{
  "encoder_arch": "ecapa_tdnn",
  "model": "encoder-decoder audio transcriber",
  "dataset": "read English sentences (LibriTTS-R)",
  "train_examples": 15625,
  "gain_aug_db": 10,
  "n_mels": 40,
  "hop_length": 160,
  "input": "log_mel",
  "spec_augment": false,
  "win_length": 400,
  "tokenizer": "word",
  "vocab_size": 8027,
  "encoder_norm": "batchnorm",
  "encoder_activation": "relu",
  "encoder_depths": [16],
  "encoder_kernel_size": 5,
  "encoder_stem": "single",
  "encoder_widths": [320],
  "fusion": "cross_attention",
  "label_smoothing": 0.05,
  "decoder_width": 320,
  "decoder_layers": 8,
  "decoder_norm": "rmsnorm",
  "decoder_norm_position": "pre",
  "decoder_activation": "swiglu",
  "decoder_mlp_ratio": 3,
  "decoder_head_dim": 64,
  "decoder_fused_qkv": false,
  "decoder_bias": "all",
  "decoder_qk_norm": false,
  "decoder_parallel_block": false,
  "decoder_inner_norm": false,
  "decoder_drop_path": 0.05,
  "decoder_positions": "sincos",
  "decoder_cross_attention_every": 2,
  "decoder_tie_embeddings": false,
  "init": "torch_default",
  "residual_init": "none",
  "optimizer": "soap",
  "beta2": 0.999,
  "learning_rate": 0.0011,
  "beta1": 0.9,
  "shampoo_beta": 0.999,
  "eps": 1e-08,
  "precondition_frequency": 20,
  "max_precond_dim": 1024,
  "one_sided": false,
  "adamw_lr_other_params": 0.002,
  "max_grad_norm": 5.0,
  "max_steps": 6900,
  "batch_size": 64,
  "epochs": 28.3,
  "lr_schedule": "linear",
  "final_lr_fraction": 0,
  "warmup_steps": 200,
  "weight_decay": 0.4,
  "adamw_weight_decay_other_params": 0.05
}
Rows from block 8 of the audio encoder of a small encoder-decoder audio transcriber, named by matrix and row number. Each number is 128 + 32 x the weight over its row's rms, rounded and kept within 0 to 255. All counts start at 0. After the name is the row's rms in percent of the matrix's.
After each channel's rows are labels from the 100 clips, of 14976, where the channel reaches its highest value: "loudest band" is the band of the loudest frequency at the time of the peak. Only what is clearly more common there than usual is listed. The data: read English sentences (LibriTTS-R).
# c30: last pointwise conv (encoder.blocks.8.c3.0.weight, 320x320x1), inputs 214-319

c30.95 103 [182  81  97  70 159 125 148 114 113 147 135 163  70 107 117 131 106 101  84 204 158 143 160 142 146 121  47 143 119 110 124 141 116 192  89 107 128 104  85  95  68 110  89 129  76  81  97 112 148 108 182 104  85 138 144 131 178 105 142 130 183 112 168 164 104 150 133  98 127  98 149 131 161 180 187 110 206 112 162 136 195 136 148 136 127 154  87 172  91  85 105 174 133  85 121 100 127 141 133 147 156 110 132  99 116 140]
loudest band: 4000 to 8000 Hz

c30.198 096 [117 122 156  72 112 152 180 110 162 130  94 115 158 183 151 139 169 104 105 164 137 125 171 173 185 150 152 134 163 131 148 147 158 149 149 139 159 108 150 108 131 107 168  97 169 113 111 108  65 180 123 138  82  98  78 150 105 128 182 152 116 112 154 108 104 155 161 115 124 106  90 121  94 121 134 161  99 123 139  96 132  90 169 130  66  42 116 131  90 144 119 129 120 124 113 130  68 131 114 131 118 121 147 133 122 106]
loudest band: 250 to 500 Hz

c30.28 105 [160 146 102 101 111 164  93  91 180 165  82 112 135 114 177  88 117 116  71 148 178 107  87 124 164 134 162  78  99 132 110 114 166 189 132 122  92 106 128 125 156 177 127  96  97 136  61 147 123 120 174 142 102 165 141 107 133 143 138  94 144 119 202 148 136 139 207 138 173  86  85 116 144 136  88 154 102 113  83  86 152 145 110  82 132 101 124 132  92 117 157  86 105 102 181 123 164  98 108 173 108 102 134 184 126 122]
loudest band: 250 to 500 Hz; 500 to 1000 Hz

c30.226 105 [101  83 182 122  63 175 128 134 114 145  90 120 119 173 100 139 103 103 178 134 101 153 157 180 187 100  83 164 115 151  92 197 106 148 127 103 143  86 193 146 143 133 121 165 141 108 125 153 127 107 127 120 136 105 144 120 159 175 107  91 191 114 107 165 138 106 224  90 142  94 122 133 145 112 120 141 124 146 107 114 132 188 107 106 122 111 146 153 108  75 131 142  57 131  80  86 165 191 127 129 134 161 110 135 121 109]
loudest band: 4000 to 8000 Hz

c30.282 091 [118 127 129 142 147 134 116  93 157 114 100 165 124  66 156  65 124 156 124 152 154 111 134 192 232 119 138 162  92 135 115 178 141 148  98 107 152 111  98 114 184 141 182  98 121 114 127 151 135 148 128 134 128 114 148 139  99 169 155 190 164 135 109 103 110 138 147 127 138 127 112 157 116 149  94 114 144  97 146 104 163 181 127 129 124 107 146  84  86 104 150 112 142 101  77 146  74  82 187 128 200 143 100 105 172 147]
loudest band: 500 to 1000 Hz

c30.199 105 [152 139 141 168 141 135 130 121  73 118  53 131 144  88  60 210 121 139 137 119 154  96 100 113  97 111 101 141 145 118 136 101 144  70  96 110 127 140 141 150 134  52 154 163 181 106  99 132 152 174 111 167 164 141  96 191 145 105 105  77 137 126 139 148 202 129 108  81  90  92 109 151 172 136 115 138 129 118 125  96 105 158 124 149  72 121 175 113 135 161  74 104  80 124 178  92  97 123 141 116 143 169 135 122 144 122]
loudest band: 500 to 1000 Hz

c30.164 106 [113 140 149 136 190 132 137  61 125 102 135 117  55 130 152 147 101 177  55  88 127 162 167  91 160 113  97 128 170 137 139 125  91 128 111 137 121  97 125 138 121 126  95  96 111  81 130  71 137 111 140  87 117  79 117 129 162 142 141 181  87 141 151 110 202 124 137 133 161 119 110 141 192  84 146 122 111 196 133 111 104 128 159  73  75  99  99  64  96  70 149 147 109 156 172 148 139 124 133 135 123  95 146 125  98 112]
loudest band: 2000 to 4000 Hz

c30.33 104 [115 122 141 137 180 165 197 144 109 151 154  96 118 130 113 155  90 107  80  71 151 158 112 131 154 145 102 135 110 109 148 133 150 162 167 157  93 139  95 128  89 127 165 130 151  57  93  80 119  98 149 132 163 125 189 176 126 121 121 122 132 101 111 167  66 172 104 109  77 109 107 122 115 122 167 128 159 159 111 124 140 191 103 152 110 127 157 110 185 163  62  52 107 158 138 111 105 119 135  96 127  87 118 103 159 106]
loudest band: 2000 to 4000 Hz

c30.261 101 [154 100 130 143  84 123  79  86  69 152  96 106 141 123 158 187 126 122 124 151 142 144 122  91 130  76 125 137 112  96  73 151 175 164 162  76 103 172 148 122 148 116  79 131 138 154 188  55  96 146 133 129  97 109 127 137 135 188  86 154 153 154 136 103 157 166  99 124 161 172 138 104  97 189 134 206 102  89 136 143 126 114 138 116 166  97  62 159  84 119 157 126 120  81 132  99 131 147 180 150 175 107 108 121 106 153]
loudest band: 2000 to 4000 Hz

c30.222 091 [ 87 118 115 136 109 174 109 113 134 105 146 121  62  96 172 164  91 194 140 173 144 103 134 208  77  86 116 130 169 104  62 127  91 158 126 127 159  89  83 109 101 108 180 139 105 102 129 152 133 188 135 159 118 144 104  88 167  95 204 112  57  95 133 123 117 128 170  98  94  78 102 126 163 139 119 137 165 126 135 164  91 119 128 153 137 177 131 119 160 198  91  98 147 126 142 156 186 159 118 194  78  66  96 128 134 202]
loudest band: 250 to 500 Hz

c30.237 096 [136 165 109 110 141 134 144 145 132 101 119  98 106 143 111 109 101 139 131 103 138 144 156 125  95 109 125 131 124 121  84 128 128 170 155 176 119 135  89 188 201 186 131 129 130 126 167  77  88 103 130 133 106 113 141 132 177 113 157 117 178 164 196 125 148 123 126 100 112 166 126 117 110 153  81 157 143 132 134 105 145 134 107 142 111 209 170 194 158 104 136 132 159 104 127 125 145 109 120 123 131  84 112 128 118 164]
loudest band: 4000 to 8000 Hz

c30.245 101 [106 117 132 126 128 111 130 127 108 115 133 159 108 122 108 142 119 170 167  96 132  98 114 141 110 106  91 154 133  83  90 159  92 149  92 120  75 136 152 161 139 176 138 109 131 129 158 194 100 151 147 198 146  83 123 102 123  52 118  99 111 125 162 148 155 119 141 158 146 120 162 113 148 104 150  74 172 148 144 125 102 139 105 166 121  82 126 147 101 135 133  72 145 141 115 122 144  89 140 118 116 114  81 100  62 140]
loudest band: 500 to 1000 Hz

c30.186 102 [111 148 140 145 140 135 156 132 169 171 123 120 125 124 117 200  94 184  91 177 174 105 106 163 129 147 132 124 165 200  34 133 123 187 130 169 115 145 144 183  87  95 121 151  81 100 115 125 156  99 113 108 163 105 187 118  92 122 130  99 124 191 113 153 120  56 111 129 156 109 104 110 144  99 165 126  83  98 109 143 135  96 115 148 117 117 163 131 140 115 106 125  93 173 132  76 114 145 165 141 135 162  94 113 162 149]
loudest band: 4000 to 8000 Hz

c30.233 101 [154 139 139  93 152  72 136  69 163 122  98 102 168 117 152 142  93 133 136 177 160 141 108 157 144  89 127 116 106 174 142  59 173 110 167 139 124 178 126  86 163 118 184 148 138  81  75 129 126 102 146 201 111 116 151 172 130 130 149 146 134 144 100  93 114 101 111  74 116  89 124 100 126 183 125 167 172 144 204 138 129 133 139 226 129 146 127 139 129 131 115 121 108 150 102 166 148 114 164 154 148 137 124 146  86 108]
loudest band: 500 to 1000 Hz

c30.5 097 [111  98  81  88 125 137 119 132 162 124  94  91 130 186  47 193 139 122 143 124 103 154 106 149 112 144 153  58 130 125  84 114  88 101 134 130 157 206  87 185  99  95 112  90 118 140 121 202 137 146 202 130 119 151  86  98 144  91 168 110 119 174 106  97 112 175 144 139 113 101 121 123  93 134 150 113 158 132 133 124 121  82 128 137 151 118 148 125 103 117 164 137 115 167 148  88 130 125 140  81 113 105  98 113 158 186]
loudest band: 250 to 500 Hz

c30.288 104 [126  58 152 108  88 147  90 123 158 159  82 159 112 120 172 127 122  61  73 168  98 104  88 143 133  99 212  96 163  93 157 124 127 112 122 187 150 217 123 137 159 170 124 140  85 129 102 133 133 130 181 159 126  94 121 107 134 121 125  71 134 120  84 159 110 124 152 142 163 161 101 133  91 105 132 139 131 137 174 158 106 110  68 115 162 101 147 113 133 138 138 145 123 115 137 164 146 122 172 112 172  92 134 102  90 121]
loudest band: 4000 to 8000 Hz

c30.229 104 [128 127 126 114 132 210 100 130 108 127 113 114 160 121  83 132 167 114 126 114 127 113 124 172 106 171 107 169 126 158  88 128 151 151 146  99 102 144 148 173 150 135 145 123 148 142  53 142 119 123 134 144 116 135 119 101 156 168 101 131 120  97  70 161 169 124 145 177 103  80 101 114 100 158 152 134 101 139 127 132 144 125 136 187  89 192 131 137 105 111 142 137 145 129  93 145  71 112 130 139 125 135 124 116 143 160]
loudest band: 250 to 500 Hz

c30.254 104 [185 135 136 150 139 128 113 152 163 109  93  96  99 142 144 140 131 131 158 100  94  90  95 123  87 115 127 104 125 155  91 135 131 135  71 151 136  84 209 170 143 141 172 153 120 120  48 145  89 115 138  74  97 106  86 137 118  84 157 103  68 122 105 136 127 156 119 117 121 102 101 137 137 140 148 131  84 146 167 138 137 118  97 125 141 135  99 174 132 144 159 105  84 143 175  80  94 152 134 153 131 177 175 112 171 158]
loudest band: 4000 to 8000 Hz

c30.182 105 [111 166 103 139 140 138  62 155 147 145 121 120 131 114 105 188 141 151 103 184  87 187 131 126 150 113 133 108 111 124 133  96 124 178  99 107 104 128 158 147 111  95 126  82 158 146 138  92  94 122  92 142  78  91 140 124 126 100 171 105 156 161  99 131 183  96 166 121 195 122 146 136 147 101  96 135 154 134 139 140 119 115 132 169 145 148  90  99  56 121 162 125 145 149 180 128  69 135  59 130 145 104 122 167 130 101]
loudest band: 500 to 1000 Hz

c30.158 111 [ 96  90 122 166 140 114 129 170  95 147  89  84 108  93 182  99 111 103 169 125 146 156 140 123 105  58 120  82 136 118  40  68 114 122 127 170 156 147 116 142  70 110  79 121 160 134 140  82 104 128  96 130 143 164 102  96 122 136 122 124 136 157 115  91 112 108  80 156  77 146 166 184 117 130 166  80 181 122  79 110 167 111 115 125  88 165  99 154 127 137 137 173  94 149  88 180 144 150 151 115  92 146 127 131 185 150]
loudest band: 2000 to 4000 Hz

c30.286 095 [102 133  50  91 143 156  90  98 126  78 160 145 136 155  93 145 161 190 109 150 156 134 130 129 128  73 165 172 166 147 211 125 154 109 126 141 101 121 146 186 139 160 227 125 106 144 154 133  99 186 131  89 101 178  64 198 120 116 114 130 103 145 101 122 132 141 183 163 121 123 102 136 121 179 145 151 189 158 126 107 139 109 128 124  99 165 136 141 129 164 125 150 132  91 118  84 121 131 117 140  85  92 189 148 139 167]
loudest band: 250 to 500 Hz

c30.281 099 [119 181 145 136 148 111 109 128 130 124 101 151  90 113  92 109 136 148 139 131  90 147  99  75 158 140  90  98 143  49  71 176 111 117 123  90 116 106 165 127 134 144 136 148  84 163 204 164 153 114 125 106 112 119 164  83 128 223 114 113 113  98 115 125  86 164 121 122 148 117 141 166 140 144 163 159  93 148 139 123 138  79 185 161 109  83 147 191  98 180  78 137 129 133  88 122 106 142 165 120 204  71 124 131 157 103]
loudest band: 2000 to 4000 Hz

c30.218 100 [144  79 146 170 148 113 125 148 142 170  77 142 125 131 110 172 131 112  98 106  88 170  81 144 122 103  96 207  94 160 141  80 135 147 134 107 144 125 123 126  99 108  98  92 156 130 118 107  81 132 150 163 101 159 118 108 150  81 107  70 118 192  72 130 114 106 175  46 127 160 147 127 138 138 103 110 119 103 136 114 116 123 120 162 120 175 153 170 111  90 167  97 153 132 124 158 201 132 174 115 169 138 125 133 127 139]
loudest band: 4000 to 8000 Hz

c30.295 107 [111 139 131  76  92 218 186 147 187 167 114 147 123 154  46 112 165 124 127 117 175  86 125 150 164 149  79 121 142 116 135 133 132 148 116  88 123 118 160 134 107 102 119 176 152  93 149  92 135  63 151  95 138  90 114 139 166 138 150 112  87 149 169  99 103  96 114  91 131 141 149 115 131  93 143 131 100 138 127 102 138 179 139 189 138 110 104 129 100 167  73 130 144 161 119 111 189 163 144  99 168 115 112 155 148 110]
loudest band: 500 to 1000 Hz

c30.193 094 [ 57 106 132 160 122 190 117 123 118 195  82  95 161 122 156 145  91 113 104 214 224 122  85 140 130 170 173 182  95 111 121 105 129 161 150 108 189  79 128 111 173  78 163 160 153  77 161 130 115 147 128 173 126 133 107  66 129 100 150 126 167 137 118  78 181 142 167 145  71  95 110 124 173 145  88  62 105 143 155 166 118 142 130 165 132 134 117  73 131 112 116 153 180 145 162 144  90 120 119 134  96 111 128 114 145 120]
loudest band: 250 to 500 Hz

c30.161 101 [106 158 137 160  78 109 137 109 177  95 132 123 195 155 122  74 128 107 107 183 132 158 199 115 146 148 179  99 118  86 149 104  90  95 117 182 151  89 118 165 109 100 139 124  97 120  85 166 159 126 117 124 171 147 104 152 141 167 159 119 133 142 148  90 178 110 156  99 149  89 121 127 122 152 195 139 139 121 119  97 178 132 109 145 106  87  83 140  94 120 199 148 136 134 169 141 109 136 119 107 113 125 133  94 125 156]
loudest band: 500 to 1000 Hz

c30.151 102 [ 99  46 118 143 160 206 154  75 104 126 127  69 155  93  79 117 133 166  68 148 166 116  81 155 114 180 146 112 108 143 118 131  54 120  86 109  99 136 126 130 134 141 146 124 144 150 162  90 163  71 208 142 146  78 115 122 141 157 130 117 186  81 159 122 119  92 136 142 131 104 110 108 140 129 138  87 172 116 114 130 155 149 159 184 140  76 165 115 136 153  70 134  96 100 135 170 111 119  88 117 149 130  98 140 150 130]
loudest band: 500 to 1000 Hz

c30.192 103 [134  76 111 156 167 165  98 146  64 117 157 177 125 124 128 126 133 108 106 113  91  92  88 143 138 138 119 129 148  72 165 119 115 126 168  96 168 133 119  99 105  91 152 140  95 143 129 151 132 169 156 134  98 132  98 125 124 150 133 111 156 100 109  93 118 167  76  94 156 147 148 164  60 135 101 162 165 131  83 139 136 140 134  92 120 109  64 104 162 125 109 212 109 137 116 131  92 149 113 120 119 139  93 158 131 110]
loudest band: 250 to 500 Hz; 2000 to 4000 Hz

c30.37 095 [154 136  75 149 161 124 153 142 112 128 145 100 149  87 176  91 142 126 132 129 144 100 147 187 105 104 143 140 122 156 123 168 135 103 116 111  95 133  81 122 172 183 113 153 110 112 121 111 121 103  90  99  98 172 112 100 183 152 101 141  76 140 119 168 187 144 171 134 110 141 143  89 124 133 145 177 141 143 123 229 174 164 123 128  92  75  78 107 161 184 126 108 114 111 136 129 134 148 130 119 141 136  64 146 159 185]
loudest band: 250 to 500 Hz; 500 to 1000 Hz

c30.81 104 [126 108 153 158 163 179 160 109 169 168 125 135 131 100 134 192 137 165  75 122  96 150  95 140  98 154 150 143 189 153 145  84 136 165 159 163  86 146 115 122 111 158 158 109 113 146 105 196  95  94 167 165 125 138 160 165 143  95 160 144 127  83 130 103 123 115 155 117 109 105  78 120 115 129 109 132 162 165  89  91 142  86 133  62 149 126 119 123 126 121 120  86  70 147 149 103 101 117 168 133  76 118 184 149 218 138]
loudest band: 2000 to 4000 Hz

c30.49 102 [ 84 134  86 160 137 189 101 113 119 109  93 176  58 140 150 109 124 166 101 164 167 163  98 138 130 139 110 116 128 116 143 123 148 143 110 129  86 109  60  97 108 116 131 136 141  79 121 119  50  96 158 164 125 160 134 177 131 101  91  56 151 140 142 104 129 168 112  91  84 165 161 155 116 159  60 145 163 136 152 148 145 122 195 130 135 113 117 169 134 148 141  84 102 137 183 147 101 172 182  91 139  82 146 145 108 127]
loudest band: 250 to 500 Hz

c30.200 097 [141 132 115 139  89 118 151 165 113 200 126  80  93 114 120 102 167 136  84  63 164 166  60  81 187 118  90 144 104 140  37 153 133 143 126 103 174 104 132 130 105 148 168 153  70 123 107 175 155 111 101 137 109 100 117 119 179  92 103 124 196  69 105 142 170 126 164 115 121 155 116 125 122 155 167 131 151 108 115  96 110 206 107 138  92 139 128 117 134 119 144 150 117  75 136 114 168 107  90 125 160 120 165 132 127 126]
loudest band: 250 to 500 Hz

c30.160 105 [100  88 128 138  98  85 139 113 128 198 153 103 115 130 191  92 136 167 146 198 150 127 122 115 146  87 142 129 141 152 104  70 178  80 122  90  54  64  94  83 135 180 113 142 165 172 118 129  90 122 173 198  98 153  79  80 125 103 146 156 115 133 124 111 169 122 118 124 131 107 130 136 206 112 183 159 106 193 134 105 116  82 164 156 110 157  87 160 108 133 136 127  60 148  90 127 123 127  87  94  88 143 105 119  79 173]
loudest band: 2000 to 4000 Hz

c30.112 096 [151  89 112 100 153 116 148  91 114 123 104  94 100 128 131 135 161 156  96 134 131 102 165 109  90 122  91 101 130 146 150  87 144 149 130 152 110 125 120 182 107 153 226 124 137  99 198 123 106 186  77 160 137 112  85 108 119  76  91 120  76 142 120 133 155  68  90 118 119 126 133  97 120 175 175  83 160 114 152 113  58 160  78 111  87 111 157  76  94 138 102 162 125 101 159 128 137  76 106 132 113 140 157 171 123  97]
loudest band: 4000 to 8000 Hz

c30.43 093 [135  89  87 116 110 120 216 129 121 115 144 119 149 185 141 118  88 186 117 137 113 100  87 104 136 113 103 172 130 111 109  83 189 157 169  69 124  80  77 120 140 157 180 144 123 110 166 123  51 160 161 128 126 138  97 112 172 150 117 119 217 123 120 137 141 115 177  63 129  90 143 180 123 184 130  79 118  84 137 121 106 160  97  80 113 141 173  85 115  96  54 134 138  95 167 159  95 101  90 128 154 100 126 110 131 121]
loudest band: 250 to 500 Hz

c30.277 096 [181 154 167  54 109 122  89 151 119 138  64 109  93 132 102 126 170 127 181 114 142 162  65 170 146 162 119 168 126 151 178  89 169 156 157  68 153  97 166 141 166 151 137 119 156  96 133 176 113 176 142 118 115 149  89 133  89 103 110 124 161  98 138 148 107 160 159 140  99 109  83 126  70 155 142 158  54  58 168 154 195  86 105 155 139 193 136 125 159 143  91  97 108 131  90 120 133  79 141 119 144 140 149 103 142 145]
loudest band: 4000 to 8000 Hz

c30.52 106 [108 106 157 124 103 158 129 138 104 131  72  98 111 116 129  65 127 126 116 182 101  69  99 140 121 167  47 153 133 156 150  89 165 111 123  80 134 105 149 194 142 114 165 124  73 137 128  74 195 154 112 165 118 127 136  47 157 103 121  88  75 151 144 160 127 196 127  94 139  90 131 134 131 126 122 157 159 140 172  98 147 156  89 100 114 176  98 146  76 133 112 157 210  64 105  95 178 157 152 102 109 102 118  88 134  79]
loudest band: 500 to 1000 Hz

c30.104 106 [118 140 100 101 106 144 159 103 154 167 138 129 116 178 140 126 131 155  96 140 119  70 139 145 117 173 116 100 110 102 188 165 119 103 159 151  43 117  89 159 146  94 169 134 126 131 132  83 135 182  96 121 160  96 111 120 146 127 109 163 149 146 115 130 144 123 128 157  79 142 110 165 140 190  88 147 157  98 116 119  88 139 185  88 119 137 139 147  93 121 123 117 110 112 107 131 107 177 111  74 173 152 135 102 144 182]
loudest band: 4000 to 8000 Hz; 2000 to 4000 Hz

c30.78 098 [147 129 150 147  78  90 193 151  77  87 103 129 108 143 188  69 160 132 163  61  91 121 140 154 110 126 135 141 144 125 120 123 124 134  83  70 129 184 125 102  76 144 163 118 120 182 124 156  99  86 134 124  81 124 151  85  96 150 139  93 136 149  48  73 115 142 138 129 123  74 150 104 196 114 170  94 109  91 102  87  72  85 151  98 133  93 149 154 159 113 135 162 114 111 110 171 129 134 131 115 113 155  40 143  81  99]
loudest band: 2000 to 4000 Hz

c30.157 105 [143 120 111 125 104 140 127 141  98 145 115  97  82 176 186  63 129  60  74  90 136 107  77 137 137 172 131  99 115 104 183 177 123  84 118 114 129  95 102 128 124 130 161 142  93 121 134 174 152 161 137 124 131  79 108 142 160 114 117 116 178 151 144 138 125 137 189 132  97 109 118  98  82 130 107 105 134  87  93 113 129 145 100 123 115 166 143  68 158  91 102  99 140  76  95 162 151  94 136  98 144 154 138 131 133 100]
loudest band: 250 to 500 Hz

c30.122 103 [158  85 131 119 160  69  87 153  86 142 137 101 158 172 133 160 175 105 148 141 124 152  65  50  52  87 112 120  68 133 124 116  85 173 168 108 139 147 142 159 126 183 151 101 146 146 131 125 179 120  93  91 104 107  96 131 155 172 121 133 108 128 102 125 131  83 113 116 143 133 125 185 128  97 150  82 117 133 154 142 167 188 152  97  98 157  79 146 133 132 137 157 109 120 111 108 104 134 173 106 109  95 184  95 115 158]
loudest band: 2000 to 4000 Hz

c30.239 093 [195 164 141  55 116 142 114 117 128 210 156 147  94  91 123 131 117 123 131  97 143 149 112 150 153  84 122 132 169 107 142 199 122 133  90 187 129  90 103 145 107 183 180 160  96 115 129 100 105 113 103 163 103 188  69 129 138 137  92 130 129 173 102 137 189 147 189 202 139 133 130 168  87 183 141 164 121 141 196  86  87 168 177 154 135 169 136 147 180 142 156 166 131 138 130 106  80 136 149 145 176  69 127 162 114 141]
loudest band: 250 to 500 Hz

c30.77 099 [161 141 169 187 107 173 145  93 146  65 131 184 202 138 143 115 150 146  70 116 117 119 125 156 170  92 120  91 128 137 104  85 132 110  81 148 157 103 133 151  87 119 129 157 152  98 121 126  75  86  84  69 163 151 148  76 162 141 118  89 105 160 175 154 119  62 151  95  99 185 193 165 109 150 128 148 122 214 160 137 157 203 114  95  79 151 118 164 128 221  86 136 111 154  96 134  83 110 132 138 105 142  86 121 132 130]
loudest band: 4000 to 8000 Hz

c30.169 106 [116 156  52 113  49 139 135 141 108  87 135 157 180  71 114 186 114 128 192 135 123 175  96 114 154 111 104 133 162 144 152 119  85 102 146 163 114  71 101  90  76  83 132 129  88 152 117 140 107 144 101 144 111  77  98 124 123  87 109 109  90 137 127  62  91 153 117 193  73  83 106  90 137 106 125  59 123 123 208  99 151  72 155 137 170 108 113 110 127  88  85 135 147 163  96  84 110  66 157 153  80  99  84 148 120 119]
loudest band: 250 to 500 Hz

c30.190 099 [211 131 165 198 143  42 116 156 142 141 132 154 106 165 169 169 111 150 177  72 233 124 187 165 124 107 193 153 180 167 130 132 115 155  86 198 120 158 102 168 161 121  68 152  97 115 102 124 155  98 137 161 100 105 114 142 131 185 123 160 155 125 138 125 124 161 113 131 105 135 133 164 123 118 123 106 117 120 127 149 142 166 209  97 176 206 117 108 153 101 147 157 107  71 201 136  89 149 100 138 133 138 105 135  96 152]
loudest band: 250 to 500 Hz