config.toml
model = "encoder-decoder audio transcriber"
dataset = "read English sentences (LibriTTS-R)"
train_examples = 15625
gain_aug_db = 10
n_mels = 40
hop_length = 160
input = "log_mel"
spec_augment = false
win_length = 400
tokenizer = "word"
vocab_size = 8027
encoder_arch = "ecapa_tdnn"
encoder_norm = "batchnorm"
encoder_activation = "relu"
encoder_depths = [16]
encoder_kernel_size = 5
encoder_stem = "single"
encoder_widths = [320]
fusion = "cross_attention"
label_smoothing = 0.05
decoder_width = 320
decoder_layers = 8
decoder_norm = "rmsnorm"
decoder_norm_position = "pre"
decoder_activation = "swiglu"
decoder_mlp_ratio = 3
decoder_head_dim = 64
decoder_fused_qkv = false
decoder_bias = "all"
decoder_qk_norm = false
decoder_parallel_block = false
decoder_inner_norm = false
decoder_drop_path = 0.05
decoder_positions = "sincos"
decoder_cross_attention_every = 2
decoder_tie_embeddings = false
init = "torch_default"
residual_init = "none"
optimizer = "soap"
beta2 = 0.999
learning_rate = 0.0011
beta1 = 0.9
shampoo_beta = 0.999
eps = 1e-08
precondition_frequency = 20
max_precond_dim = 1024
one_sided = false
adamw_lr_other_params = 0.002
max_grad_norm = 5.0
max_steps = 6900
batch_size = 64
epochs = 28.3
lr_schedule = "linear"
final_lr_fraction = 0
warmup_steps = 200
weight_decay = 0.4
adamw_weight_decay_other_params = 0.05
Rows from block 8 of the audio encoder of a small encoder-decoder audio transcriber, named by matrix and row number. Each number is 500 + 50 x the weight over its row's rms, rounded and kept within 0 to 999. All counts start at 0. Numbers have three digits each. After the name is the row's rms in percent of the matrix's.
After each channel's rows are labels from the 100 clips, of 14976, where the channel reaches its highest value: "strongest on" is what is common among them. Only what is clearly more common there than usual is listed. The data: read English sentences (LibriTTS-R).
# c30: last pointwise conv (encoder.blocks.8.c3.0.weight, 320x320x1), inputs 214-319

c30.273 104:571420461538557422574470509481450486551476541593455425512445489521410417554492437450482485411526508571514552572504505543502458459531519458563432470380452434527519476563565471552500541535489509499450555489476488513546507470447468435471426533465608473620526456456471448492637490588449482476500525474514419559520579432446
strongest on: the word "but"

c30.172 100:514491472481440469435514463467492441495540431477450439530445497541560470473538527504432483478502501480488469446482484486577447541514443464516487481483481482570481583501443507541466515458528517473536498460498520572460465523474438469516433479497540417521483511505410438490518490569375511477496550633467510420464468520543
strongest on: the word "a"

c30.228 100:608485500534536468524450510463488540467503499500503467526525493479423530453600501506478442571553529457495485568487498510497444505523569563492453511524543509421488562508450422454510513551495458448545507589533501469456497503565489437494500438575509543502547475484435469524490480520480406508584534436535451524457486480516
strongest on: the word "and"

c30.58 104:479487443427473559376408508474546483537537477455459511535504497425578429472540362494523467567531502543454444474474545464533510543450477478555488531583584496413546549458508382476460417453531376446488523538492441491518547572460489508494478608498547432513487512449583529538499506564525546429550630527539483501561462451572
strongest on: the word "is"

c30.1 110:459574448546525391502460527453498570458518515525453439478482497505512474489460434456434516599490523478479502606564495460525483560526486542512554511487530524511473441508523467584494409438542420495483500558483430616524582499461539524547508461458557587528514531521388520509462564479552477490463557407619525450486434421431
strongest on: the word "you"

c30.301 099:525498513571480451567492502515456396542451562472433507562423557502514528486461555507514465477445447457607397545511486516471481475472431579457544434573557487537539494495492474455566457524572498517505389484367518551564537530549477465485590440517511478431503548443523424491497560442520501543508518583479506397465466470454
strongest on: the word "said"

c30.259 095:461504578484438493548480485558465435466457543423489595496528560618497544465556511490555533455484493583517578515462489439502508513495463488545499624550522597566452500611490440451536418541517557503437495373613504524530468409499503480462498495500472479519452494493535411453488531492512574586453501477412467485487487434510
strongest on: the word "said"

c30.279 102:430555556551626505432498583483502577473563536525542451452460602449481440504553557468406515478593498433494502579527486527505534525473601573517456445514527563544464466459498510539510507521491563500360446508534439515563519482495509521560478461567515565449503491533473489516457511569537494397559541554573447519518597544418
strongest on: the word "but"; the word "with"

c30.184 098:448550509429544507429471466486523432470580493474561554548602532479451424495463405471486518452484556548441537477515514519662506503539524448446590642525522541553480463462503513449545559548517433459471506560423428490459542501549560623516549509530438569453516531474460513519502458514485454494514419484491521576567448527525
strongest on: the word "said"

c30.256 109:569492482505481556446500448405452480598452493618466510500404534447543509478446470525432449539447511551470444439412510489369467533480553507419468524462486599430479490551491521451535498551472464586434485441465578476571532526485500501490499566460457527557465485476516526509475465568572523421439454485518506466469500516483
strongest on: the word "the"

c30.208 109:477534600398528532516472547448462522541498511538478489456560423466417442478497532435494470560527455457490446552491508484538412427515476518492548499542494449382355549469428524485441514445541424513513509496565500434542512496525367473565482489447495578452477452377561478531583511463517590508508456518479518415451444605446
strongest on: the word "the"

c30.165 101:524475527542459527523447416424525470452540554545526441492501452507479542571502514519549512565497503441421515468580481429512447476495455510356437528523502502415582572493444529515466475487593505483523547473541531543508471578528497527505540525547525526582440434492517512536495516577488491443492493412536457525377530503418
strongest on: the word "is"; the word "as"

c30.101 093:593572507424481461504607607545550488586489472434442530439482521470546540422530490484558463440547523537645486462458536483446540504460593503422543535459510508543438498474469476375614445474580479473529513501411455499503502590479432529520385609528479508420446508582530452445532445437516569598434558594482475424419489434455
strongest on: the word "said"

c30.234 095:422419532562538522440541485456458478495513517359623538541424555521485490407578545472508545614540563533450549462505464511551553534493551505545405458440525556439544566553473583549511510526604595527482489463482424454518579493480399490488493552509570498455458479416510583568564510460536430522415575443453493514455484488446
strongest on: the word "the"

c30.303 101:551450583634443486572487481501475507532513459599455514484532511543544545448557553444545508550567493551542508477452517503445565491496484509427562585516528489522608477517501504411403518496444545481505567379564531494518504503395486498516485548491547495582507509520554550383485550515565453530554466462477583464448531472495
strongest on: the word "the"

c30.283 096:478528380592540541538479527465531467558534524489479493562491448508479530454492504472591476550444548467480453512514546513453496467466512518550506479491521418470539522427470508531500486508438493487523495540465481640582515452533415505441506478596524447532532459448547378587491585555461505552598570546534416478549405465476
strongest on: the word "and"